Rows from block 9 of a small sound classifier, named by matrix and row number. Rows with one number belong to one neuron. Each number is 500 + 25 x the weight over its row's rms, rounded and kept within 0 to 999. All counts start at 0. Numbers have three digits each.
After each neuron's rows are labels from the 100 clips, of 14848, where the neuron reaches its highest value: "strongest on" is what is common among them. Only what is clearly more common there than usual is listed. The data: synthesized solo parts of chorales (CocoChorales).
# fc1: first MLP up (model.blocks.9.ff1.fc1.weight, 384x128), inputs 0-63
# fc2: first MLP down (model.blocks.9.ff1.fc2.weight, 128x384, transposed), outputs 0-63

fc1.298:508464508480509495514512492508526510502508484507530512493513491483495571474526495493530471505451461510521496542487529506472458503492510461497508490485507477494450481517509517456502528514526466
fc2.298:532474490570527493500492498485507520471464488445480484484505519571495492524486473445442536446492496506493454504493496504541470496486461523513512480466508496485472479505494505536496503541487475
strongest on: viola; violin; note C5; note A4

fc1.137:492508490479519491492508488533514481520506487475520525477475502497493546493498517499541479509454464500524492547487502489466455485477480459477539503511496493467459471480486507485526470481462485
fc2.137:517500520506509514546478532535467523558502495516493523462471494544472457482488485514444547491481561509509511510509484484492510508520491514528491510493526512505540492478508528484535492488488480
strongest on: violin; viola; note A#4; note A4

fc1.55:512485497491523537501526490512479479488502493503499514485506546500485541477503492504519506479488492491546498545485507554491451507435485496495502500528498480515496467491522482492498518521516464
fc2.55:526491453551526475481512501481522501474465474460475467509519500533514523524453467483477555473515519469490479500493523514523495482464478529491507469486478482468477467532465506531495467535507522
strongest on: viola; violin; note A#4; note A4

fc1.259:492517488533516481527503484537534546502484491498497462487466461522517532525530499479514481500489441492549464509526505487488460500489500476546493488494501516496472487515493517544493528511506497
fc2.259:506500523500515516523450526512458508493475502498498501473506447512492461502485463495513500538472524533501506559507472497509522534480479487521505482494508498512517544473505451518527522488473472
strongest on: viola; violin; note A#4; note A4

fc1.352:512520508512479468508497517457516531445513495519503491544509492492480493497501555464488450481482467513521496468553495505495466458546455532539525516503492501487441501529493541470479521519493509
fc2.352:514480463513529458472523483445498490470466463468455484536547526537496483526477488494483459486490473504485470489477507508550478473534474497512534493482468495509457490516475524481503476523474520
strongest on: trumpet; note F5; note D#5; note G5

fc1.2:531492513502532498497505511486521469520499513507501497519518495516484547454519480473517501508474484509524544529479544521511469517489480471491512505518471471489465462476515544430513492499501493
fc2.2:492487466554511476506509499479518506491482486450472470487509505542510496525480471442457531449535523503479453504492510523553466491498427521486534486487504482475482474519492495521476471527512509
strongest on: violin; note A#4; note C5; note C#5

fc1.204:509514475546520529506521499524517460518513517489533526472507523547487537500471472524535536502476485491528504513497524527482496516456511495477505477529515470499503447506549485482481484513548488
fc2.204:504488494532523492492509513516515484470467491472499461480507531526522524522482459475483551463520494444501506537495501518523504513454495518492504492473517463440521475516477485507490478510527534
strongest on: viola; violin; note A#4; note A4

fc1.303:498482486535493500520496547539514443501503502521529540489514545484491497487527496523519487475452489502549527525498509502483490524530494467495492500512489468508473489482510536450499489470508518
fc2.303:543510501517523481499520515521482515465494497461490446470489487539525513476492460414499532501520539470499481528484509500533504532474485533505518491491542480459524461504477447531505505496526509
strongest on: viola; violin; note A#4; note A4

fc1.114:507506500522483488461512489513473508491459484460465506501505492510509452490455458475499504528522469468453473490536515534542522476535495504558476466483492507502536519535463528535503504504522497
fc2.114:468484511478492515519490510538515478519518509530518536484502525501475527517534489513549490518508464478493492469506482510477476477534515469498481516543514486527496523476527537435505510482502433
strongest on: violin; note A4; note A#4; viola

fc1.328:508482507536523533510481526544536475521528499530511517483481516523488507482504485512511490473471470477531534518503540531487467509484483482455518507512484485522489465515513533450490475520522475
fc2.328:532485451540529476480522495475511482488473486478468458523520506517525550520474467451497552484532489468495476485494520506527487473469479523499524482499477488483467449515459492535491480525496530
strongest on: viola; violin; note A#4; note A4

fc1.266:491493506492507508498495482479507497491522482539469461534491507485513471494517557504468466487497493512477501478510529533483489479505471543536516505500494452504444514521482516513489547486470522
fc2.266:517494468500524472461483476477498486485466475489466491527545490479528496516481494511497470515518470502471490490508528496541501501484452510509545489487456494509473491520465516509491466505503519
strongest on: trumpet; note F5; note D#5; note G5

fc1.256:521497487504527503486504568519528492529512512501507540492520515491463510489521472500490491460476488495487489518476533485510476527471472503487526471471487486498479494511542533442485493512511473
fc2.256:534479453533504493491521481479498487475482494469474458524504527534521516506459473446478543472541484460493476479497519534523497482471484529483515503476483488489500473501488510540480485518516534
strongest on: violin; note C5; viola; note A#4

fc1.360:519455510478509519493500512537507461497528486514531498464490550504503549511489513517513471497484501463523494539464509469461496533474497466455518511481505460506484494473527507491524461503485484
fc2.360:531514517555518493519493552521490507513493497485498500480472486525492486490454495506421577485492558468518508548487476506529510508476476534517486489485501489451529491507511504515506477519501518
strongest on: viola; violin; note A#4; note A4

fc1.313:518488514512528523467532499501525504494537473491500523474490466551466533487446475541492493499479491450494421512482512515510538494467469524482514483515508470503498467554527511523518468499540458
fc2.313:520461479529499452469521470494532489493478465493502475505519539470536524533494499534499529481528461472491496462465493510505455473501487494487493484502469484492488473506482536500472471527560540
strongest on: violin; note A#4; viola; note A4

fc1.181:508483502539497513515492548541546484543501501517530496514501555508497515476522476504514480475446487487526503513518520521499468512493493433481525513530480449501490508467537523480503496513496457
fc2.181:550470497540516507497501478492475499467470510473477488516502517550506550481487441409484550472512498500503474500467496533514483493462484524474493470463496503470485475508483484566484513534528503
strongest on: viola; violin; note A4; note A#4

fc1.262:514509525506480522500489480502506541514473506501506483532509486491515504512481495517468473483496525534559515457470489459495483498545490523517510512481524539484483498525497431489532500489503527
fc2.262:484500503458481495509484511495484518464541491502510544460495473484525444494503503526493454524472557518508495545488502482498530518504504522506518429508548523507528526489520493480533473489508486
strongest on: trumpet; note F5; note D#5; note F#5

fc1.44:526464490515505503514501527542510494491483494501501520458502535502478510503474515521491521487494435527515528503515521536501469497480483513527484470513494494491487453483522536466487512501528452
fc2.44:532497465540525474489511466459497480479478474457466466516526477507512515509469473502493519509510471468492472485477514517534469466468470548479520464503461499478480478528478510545502477521516520
strongest on: viola; violin; note A#4; note A4

fc1.201:512482524494534539475495481524505500438505508520479494524523482512487532478478504520473487495500495482530439523473512509489493534458499534501497507543512472485514536556498463520495519504539486
fc2.201:507475467524494456473506488478536512462483447494501512477530523504542476526501486552469513486521495476503501482481495503519501484509467475500484481478480492522505461521512516473500462548566537
strongest on: violin; note B4; note C#5

fc1.141:517507517548476538445496510550518527499508507518492467531494470513544462488485437483470500510526497526499511467525524520526483487472513499526488482520515520495528493497500517529504504540530502
fc2.141:509479465498509461499517491453507463486487497479436501501526502486495544524501470470534509497516461483496472465469541541512479468501460526466552455536497523509472483502475522516502500492492479
strongest on: viola; violin; note A#4; note A4

fc1.363:527486521519503484498488503507491446464489524544473494517523495464486512507517470507485504492516490466518455511456519502512490535543537478442495501486517415474470558527508522497485513499515485
fc2.363:463518518495527518498450557520514492459512536516517538451503466483477476513513464520481463507505514497471529543529493478474539495515487493523510488516514522489488527491528512472527531492476441
strongest on: viola; violin; note A#4; note A4

fc1.83:518501514508520508494498515521514455478514517525485535478546513504466567490537503513490489482490497492542481549497503518531502534464506468471510478485506447498484521526538489507502524516534472
fc2.83:501462484533522478466486510493522497432479506451482477493491504533541508527486454485447522464522536450507514516463504502520502511460470524479500460488502499457496466509496514525491496532513490
strongest on: viola; violin; note A#4; note A4

fc1.148:540479485486540506506517509499538547484505513491539487493479470517511545515479517518498508489516532505542489506484494488491485477442472514479496476491495545500483464485527497529491479505476494
fc2.148:538493457506542464482531480447488511519469463463442477512533461503471481515470468533495532496484496495486485501485503527504490482499467534501525491494478487470476496526472500525507457514514488
strongest on: trumpet; note F5; note G5; note E5

fc1.74:503502497498489507534510512473516549466514497475487460475497524520508455499487555481458448478499497511537478495533515497490464503504442535556511530487515487476437488529504506477519541506472517
fc2.74:510498486497503460472522455452522490471481448473495475528528526487524481523475518516477484498502468508470470474486510505548472485519492516513508479488469493503467481533499511536482483521519543
strongest on: trumpet; note F5; note G5; note F#5

fc1.166:500474514496538499498517489524522497498526470501537534479476499476488568492503505543528478503453471498530474545499494510488474505468477481467503490501487486500463463494516489497509492495498488
fc2.166:553491482569530480506519514501505520502457487467482462485496503558510490496469483482446572461489549490504469525487502497525499518483451510522517487470506481471497446509479497535492485531504508
strongest on: violin; viola; note A#4; note A4

fc1.257:507520520459514523504532437475459511484502516469456474447482502509512483502468497507500501499546525494494492555484460541512492527461516513534483524508515471459468496545492456540502546516447511
fc2.257:473518490480508479506489535529495523465503492507529519465510478495524459517473515534483481502456563517509523555506493465494554535519530495534486495489533484487531501496512480468531462497479557
strongest on: trumpet; note D#5; note E5; note F5

fc1.164:500523512455492471539526530461517557453512507478532480508487507505514534497498582479519475471506471541568481500531490484500482478494454536539512510499513506480450479500492473471510507540472493
fc2.164:528479464520520462467516476448487508476457449458447474520542483518510468496472487527475486517483481515492469498483497507543485461521463512512512471474460492506482491526487510517509478533512528
strongest on: trumpet; note F5; note D#5; note G5

fc1.280:504487476543536516511512533538494474521490485535506544492529507514444517479479454528489504504466490475467519525508539497503505505486508472457526501503469469493483476525535547448487501480529470
fc2.280:538481493524495495484528460490497479481480504481482469518495548523530552492506491441483529465544467468486461477493515529538474502460475524470517494475485469478492475511500503545462494521537538
strongest on: violin; viola; note A#4; note A4

fc1.290:510480493511534520503511527528507473497491503499480522497521508556449506488473467517487513491510465496513511537508543532529453504458494508506485494494488462455493476511534554476462499506529454
fc2.290:537474477526529481493513480480512479465472481458473463504531516533529524519472465476498522495534478449476476497483525539531486477460482526478519465472474482478479477535479506535491483529530523
strongest on: viola; violin; note A#4; note A4

fc1.345:520474511501536506494513521514501459487488503512473515498518496516447515497458487514461508498510471485523485519467524539542468512426499498500483474485508461447487489520535555514463528522532469
fc2.345:532478484516531479485515479482523472449477482459472474512535497514522513526467472493479516499527470458479483497478530521523482478457482535474522454483473485478479498529481512538488480520534511
strongest on: viola; violin; note A#4; note A4

fc1.231:519467529536511478494499530534524452525497488537495541507514514481453547479519475510471460482476494489504497510439513490510470499470507459450515493467478493500497471506553548493498467489521478
fc2.231:513485482518530494492521493473519454498495500469475491515505518508499528508466474462468541476529474481475483511472525533512478495460459545474538474499485488466484485515474540554463485501503503
strongest on: viola; violin; note A#4; note A4

fc1.25:472499491538483502545503490486476470475518486515478506467495473481492527538475504492516484483465473477534515571509519524518448507534509502517498497509532428465456506523460508512506526474487528
fc2.25:464515496531492482511484539521490525461507519478491533463512471517501487516505474499506491532507555524529507548538476507496553529543485496542512471502532510487524527523492461465523513482485460
strongest on: viola; violin; note A#4; note A4

fc1.59:495474483528502549492529462497500499516507518516476489516500525529464455479511459513492503465511525496479501490479524510509508535470492517504520485534499451518480453495514506540496516510514523
fc2.59:475516445488529470500486506481525474475498497514529543467530491483461510551451462518495504484509474493487515527506513529483498461494519516488512482513509526481460521528488522489508461467477509
strongest on: viola; violin; note A#4; note A4

fc1.302:498469495524510509498526513512519474504528485537525505516500586506492524483483479516515501484464497471536516544507528517452489515487503479462524503505490459500491463490507528468496489506515473
fc2.302:545486477565523482494511518504501504473476494457494456483512510532523534517473464450477549468516521468505475511481503522544495491472474515490511476483503478452490452533489483531498479529516533
strongest on: viola; violin; note A#4; note A4

fc1.276:505479492517483473458483502521494499478465501470468506510534509496526471496488457484493511528507503457464492516519525497523499493546502510520475453473493498518529523533477526534486509512526497
fc2.276:472496522487487523505482528534509478518515526533523531486498517485470518501525482517549484512528464485501515470502484515473492476526518473494478519544514499513488539473523544440510516484503435
strongest on: viola; violin; note A#4; note A4

fc1.207:507488497504531522497508523520498473502496494488481519497513513541444521492474464514487503496498467493515502544487537543522456509439489503498480480490488465449484468511535545488478502511512456
fc2.207:532470468522533477489514478479515480467472475462471467510530514533531520516458466478495527495531477457475471492484532529529489475461486533477523464480474485478486472526474507531496478522528529
strongest on: viola; violin; note A#4; note A4

fc1.270:542486493492471533489499489525534487505499530494482508484536500494485552524516519494524470489462528465566464543457487465479507529515509496480530460495530475545483565536537471547495493528496490
fc2.270:521482533532513510499450547520492512482491511488491493480485466530512479500488466524441523508509544475494487566516497517520534514445434506480496459491502491504517502483507493488506503532542437
strongest on: viola; violin; note A#4; note A4

fc1.367:507525488497498492504513449520469477503504481498458495463492484466461500516482514487525485506496461488528514537495521575530477515541465516536516498540493476462463515539462499537510544490477517
fc2.367:511508486551506471501479550523499515490518510484495515460528453497486483494505455506519483535495534522492502532541493502500555498542481489545499497522516501474496489511507489436535517475481466
strongest on: violin; viola; note A#4; note C5

fc1.63:498491517505518497510507521506479466519528534522442490443465511484504525507496507505516496471480493507514516599495499541507485525487498501517522513483514459479478502494498468474510489522462504
fc2.63:490518478493495482549491526516472536487503499493515533452479455511507491507486499488493507499488556505529528539505482495478548528506480521536522475502539499471556480513497458499531504461492517
strongest on: viola; violin; note A#4; note A4

fc1.172:500482482530524502498499492516522488522517479503523520467492521517489542492476503479532500496457479490541500566498528450467452492480496487461521514512500495512492483488506518508498472522497461
fc2.172:558506491559533475499510514501514521477479493480480486489492510547495484509466482489442546464488524476524485510483491505513511486483487524505498467482545477464524457517497502509514483533513503
strongest on: viola; violin; note A#4; note A4

fc1.176:504515518472490508528507449476510542459524472526510466491519476501505451519477547507482487490528511499525505473463461521522519507491482526542463503505493509509435490542514489491502482506508515
fc2.176:477497518475490495493508519513528515478497492535544495510506524468507453495526551550490452517475485537495520551532482467494513525543505463551479529493509494501478503510533459442516521477516522
strongest on: trumpet; note F5; note G5; note D#5

fc1.265:469518489494510516537504476513473460511480504496489506486498582529482469479505505517530541496504530512563497537522506551492506505493518483521501512540474450532485500449536495524502517501494467
fc2.265:498480505497512519523482525523517528437479509465467483494490486568524516502486468463480528494497549469535506542496499486532536547474441514506512451480541476500543500511490446497482476552519511
strongest on: viola; violin; note A#4; note A4

fc1.355:510466512521498505506488528522508476474513507531531533502528524471469560472521463521504487460480485453526494542477518505495464537500520457471510501488513466511474502538523509445489485520535498
fc2.355:515482482540543494485509510485527481476483517472480462489521509521527510523467455453472550469540494470487495524482522524501507499453475542499515465479500488433479476528482498549485516517508494
strongest on: viola; violin; note A#4; note A4

fc1.111:525475500511542525492528524548535497523485495516510514484516502507469557487500487531505478514484482465554497559496505528498450510454508495471500494504475511463497492491520514504487496474496475
fc2.111:539481459550534472487505491488516495477470471463472466507518508545519528514471460462474555478508508463491476516490509505527499487454480538500518471475486476451487462531464494525501483531512517
strongest on: viola; violin; note A#4; note A4

fc1.312:504476508500524533490498531539501470526500505521466531504510516522445515474504450529472511477506465496486523526482528525530483515434496495487486487501482470484502440488521537466467502520543473
fc2.312:524476486507527496504513464483517472471491498467483481500508528536522530518483476448477528466529483465483485506489538536520484499465474532454526472464480480465495484533483517551457481513525527
strongest on: viola; violin; note A4; note A#4

fc1.304:538483543547499497481505515505502494498513502553485492547539467516463506493495489504443453451507541490487459449489526504519528516522489519490504465489536477512501539551513486500496526526521504
fc2.304:484478477514530509459480515458531447451478532485484488508498502476507517522502494504485485492530458489498526481488526505517473487473471513483509471520462510513461498505469534507463494537510492
strongest on: viola; violin; note A#4; note A4

fc1.248:512469510526517522482516508516531479528523481487517521481483532515485559495488481512537500492476491453514482553482517507483493518470471475460526495497498485509489461514515491484505459525506471
fc2.248:538498488560526480494518491506509490501474498485507465494506522527503528508456476468462565459515498457502482503487498539535477483458497538494499496488487472445504454525490518540491475532521535
strongest on: viola; violin; note A#4; note A4

fc1.296:496490480539497513515483552521526510507479520446519488485488572512474509497470466459527529486489445528488508499542550483473507491531467478492489465514527464503501476475543495473510474503543485
fc2.296:541498460547502495503496474479487502482480465464470491526532473505493519495460446483469514494503481489505457477496500536553462453469488545496492477496465513478458506503483497545513507520535479
strongest on: violin; viola; note A#4; note A4

fc1.76:492478517515500520485479529515527501521471494540505506556502490540476469506494497485446480474487521519479503395506506459521507476498512524484495491486502541496526476498533509505516491514523490
fc2.76:492459492462516491489511496472505476478492488480476508522499540526496516525525487472507505481539470483457478478458523530482478506494456494470553484473482503533484517494520534511474499504490476
strongest on: trumpet; note F5; note D#5; note G5

fc1.197:528494510511555504472507506520525494486520502502497519491493520544459540505493476517511474495459506450517459513488550511485517487439447483451521497514491488503504453523518503476509477499506461
fc2.197:545492486551514468470536476493518473526476485490499475503502511523508519496472495508463558475528468466498492462482497509513452475484475518483491513500471478468487466505484553521462455520531533
strongest on: viola; violin; note A#4; note A4

fc1.12:481515464558511532492502501529522473500516499532523505491509524467514477510486482507513555466510533499528529435508530508481500519519486527480496496512509479539480483469495465497509473516499523
fc2.12:469515487517491477499509530505519509462506513501524530458525484501490478505488488505520454547503518502497510561527495516513531526526484502545496484534521483468488521528491479465521497437474471
strongest on: violin; viola; note A#4; note A4

fc1.46:498492509517502515498513531538513434509543509522526541459510546517484510498477480515542501491454489495531522559496526487471479505491504499491515500520494486516504461516511516485486466492497479
fc2.46:534496475556511475502520503507504508480478487467509459492501519512527518532462475469472559467519532461511484522482498516522524503467498526495509472475512476451506454531484490530494477523535551
strongest on: viola; violin; note A#4; note A4

fc1.109:497495500553537526492512523547515463506540544522526526459506504501472540506486472534525540500478484500499507519486524508473506508488511476440487494515520482458510443521520497451489492501530488
fc2.109:493497530517497492487516509532519456480482510498525482476493551495535542517511499478499535454516517454508520528496484477503504549460512500458494504475504444450520495516520492520454478512556540
strongest on: viola; violin; note A#4; note A4

fc1.301:491478502511543522491507511488504489492495469489517521468486557535498511490483482507517486507477476497512516569538517527480450487491479479506515529506487468507493455490473551460485482489514480
fc2.301:541493468529508453482529468491499493495481463463469452536535510483546519474462485494488511515519495471499454490468501509555468470494482534502515461488482484470487472527498495547509480511544526
strongest on: violin; viola; note A4; note B4

fc1.375:532473501531501498532498527530516450507521510536499520486487489499490536486524472537470480483468495446530510541495489495508519556444503476459514493505513453526478497470554496482520482523503490
fc2.375:484506463481520487486508500511476477483484528460476489491469511518512491524478478466491536471515516495514540539465526511496529527457463547488535475491538485444570473502483492527485529479507517
strongest on: viola; violin; note A#4; note A4

fc1.77:519506503467519527498513469524518482531518493502499545502500508503480538472498520503528468495479476454557477570471525500478486524440484511495498511504506480487478478497497516479520490497504471
fc2.77:521495463535510471510524499500512526499489478470491494467476506561509480548464475491451589457489544488509474510514501493506518489483467516495512484487511480493530460521492509516499455530523518
strongest on: viola; violin; note A#4; note A4

fc1.13:496502531510538539480511543521495529476527531493477493484500480568522528487468487523499536473533533489457494560500525506509577535480495491464492511533519480469502461543520482492512507538512514
fc2.13:499508528480465505498517498528526514498515500544534495462479500518556499499545515533495511499490519495510550501545507451516525524511504479503487511488524453487565502502486481485487447503542553
strongest on: viola; violin; note A#4; note A4

fc1.14:526488504489506510519515523509528491525529502508537530482507523479477560510509492502508494457462488471530481541474525509481485511486484476462539510498506457511455503503536493461504486519520464
fc2.14:544487459554530478472507499471517499478470494463469464504511510541516504526462471478463549469524509455479493499488517512524489485451486524485509481471486491478484470508473505550489488531505515
strongest on: viola; violin; note A4; note A#4

fc1.193:509477518522527497496522534533512476503499498504494525489518514526444542495483479505489477492497481507525508553496527527512455519440483497516490491504498464460479471514527545465481501492504454
fc2.193:533481467523526483482526481484504483468475476459476465521522510531537523512466463471482538487530478459481475493485531527530498477466478530475528462477473478475499477530470511541489474523522534
strongest on: violin; viola; note A4; note A#4

fc1.362:514522504463495486471520494484506501495459486471471496478513451487512510537500491465503470513512499531554474522476494517504470519471480509517465466524506533462491534534495484529545496505471484
fc2.362:491522523499503520530475535525469511546521533533517517472475458497457482467509507525515497522488534505515535527521484484462522517503508490508482522530522528501506527481496493476526517462450473
strongest on: viola; violin; note A#4; note A4

fc1.45:543508521525522531486522480539529494529523504508517526482507488525455560500447478515494507515501507471527486502498510524522506504469497522469491477508510515481482481542517494551505470476508482
fc2.45:527487470526545451460513504477515477466483477463470465503532495510517520538466469522486530502508493468485488503466518516510489477471494526484531473494474480458490476521470514504496461508531509
strongest on: viola; violin; note A#4; note A4

fc1.61:507467516527514493511518549548518462503505511529518517477520536484472538482516466512515484465484484486544519547498515526491464522476498469481507497498516471497500490505525530481489497524534483
fc2.61:541486470544531492482528483488502495485475494464487462513502504536525539519465472461483570479518498461489481515478519518502501486443487538484515468482475480453486466538470492560480491520505522
strongest on: viola; violin; note A4; note A#4

fc1.324:538475515512535502486518529535508470503514502533510525508516499496463529488476467518471519475491474488497500501474537544519490508438492507492488448490529468496490484517537540519474499519552475
fc2.324:527475465529538483478503490465521469469472499460459473497519491513510520529469466475480519494534481472490489485483535518521484477459475533470525450504475508481468485512460506531485481518514496
strongest on: viola; violin; note A#4; note A4

fc1.42:502504497525497475510531506481514464465526495485496485452497525512536555503475525441513491489448433534534492571535527494519448458502478495533498496503497462492466509482488484504522497509495507
fc2.42:518503491563496489505484553516486527465459491455492501463505488549486480467490441501474501514489538520522484532520483509532524503529451531546519434493497522472535487490487506494533513525473461
strongest on: violin; viola; note A#4; note A4

fc1.330:518497499526511531494493519506538506495519475495512523492501520488488529449534502516521510478485447515510494536491529510483486472500455463446525476503499461511472477490532488509506482526567462
fc2.330:545477455530540484492512479466507486492451489465465464530524506523500541514460461468490537495504477496507487491486514524529476473453477530500506460481479502499466490518451497568478496532495499
strongest on: violin; viola; note A#4; note A4

fc1.285:520484524535509485480495532533507472496507482516512517502508531488481560489480455518501477468478470477519508534504550508496433531491482484524501494488509475495474495523504496438505495514517501
fc2.285:546482464539529477478517484479517493475477479466480476513529502503546518502465476466476538494535479478500472490481525526533495478468478534489522467487474493466482460519474502539484462517528524
strongest on: viola; violin; note A#4; note A4

fc1.251:494519547526537512483523536517551446490515521521472522464506500523495553501505456513543544470508494499484491511481517524500524529487503457448505533531521454481519468528527485466479498514542505
fc2.251:486484541530490495492496520523534465475494523470518474477487552511543534505522494458482525463534504455508525553505491494519505546475472511462494489477503467445510496508532454511458528525540505
strongest on: viola; violin; note A#4; note A4

fc1.350:481490480480522557499511531500482508444521523475499504467510472546543527498508500507531558475520476522450515532523501500468554519514507502448507493541508451493500439529478480506476521488529529
fc2.350:489506542480483523507477525545501526499523522559542520468484514534497511470560511501518497513510486510501540504552501489489522525518520454494486541500518476493527528476497506457506481492506468
strongest on: viola; violin; note A#4; note A4

fc1.196:476494474551530499525494549530535492453501499494512504473519568516524520510451485504520491490481509487532520473522527435483505533479487472496505475536521488505506457485520516478487475525515486
fc2.196:524494477517496449475526460460493488470479467462486482509537487470518491504471476512481508502508488488497484495471497544543479470478470546510520468484489482433486483536508492545502489497545538
strongest on: violin; note A4; note A#4; viola

fc1.378:509470511522541501497515520531507462492474488493474516484518512517446528474481474530481483503500466497540489523474513524519455506436480500496478484489483492440485478499517535489493503471516455
fc2.378:533481470538532475483511480484509476475475467459477476524532513520531529506459467476478530498528487454480471500475523519525482481471483544488525451486471486474487468523472506540488480517521524
strongest on: viola; violin; note A#4; note A4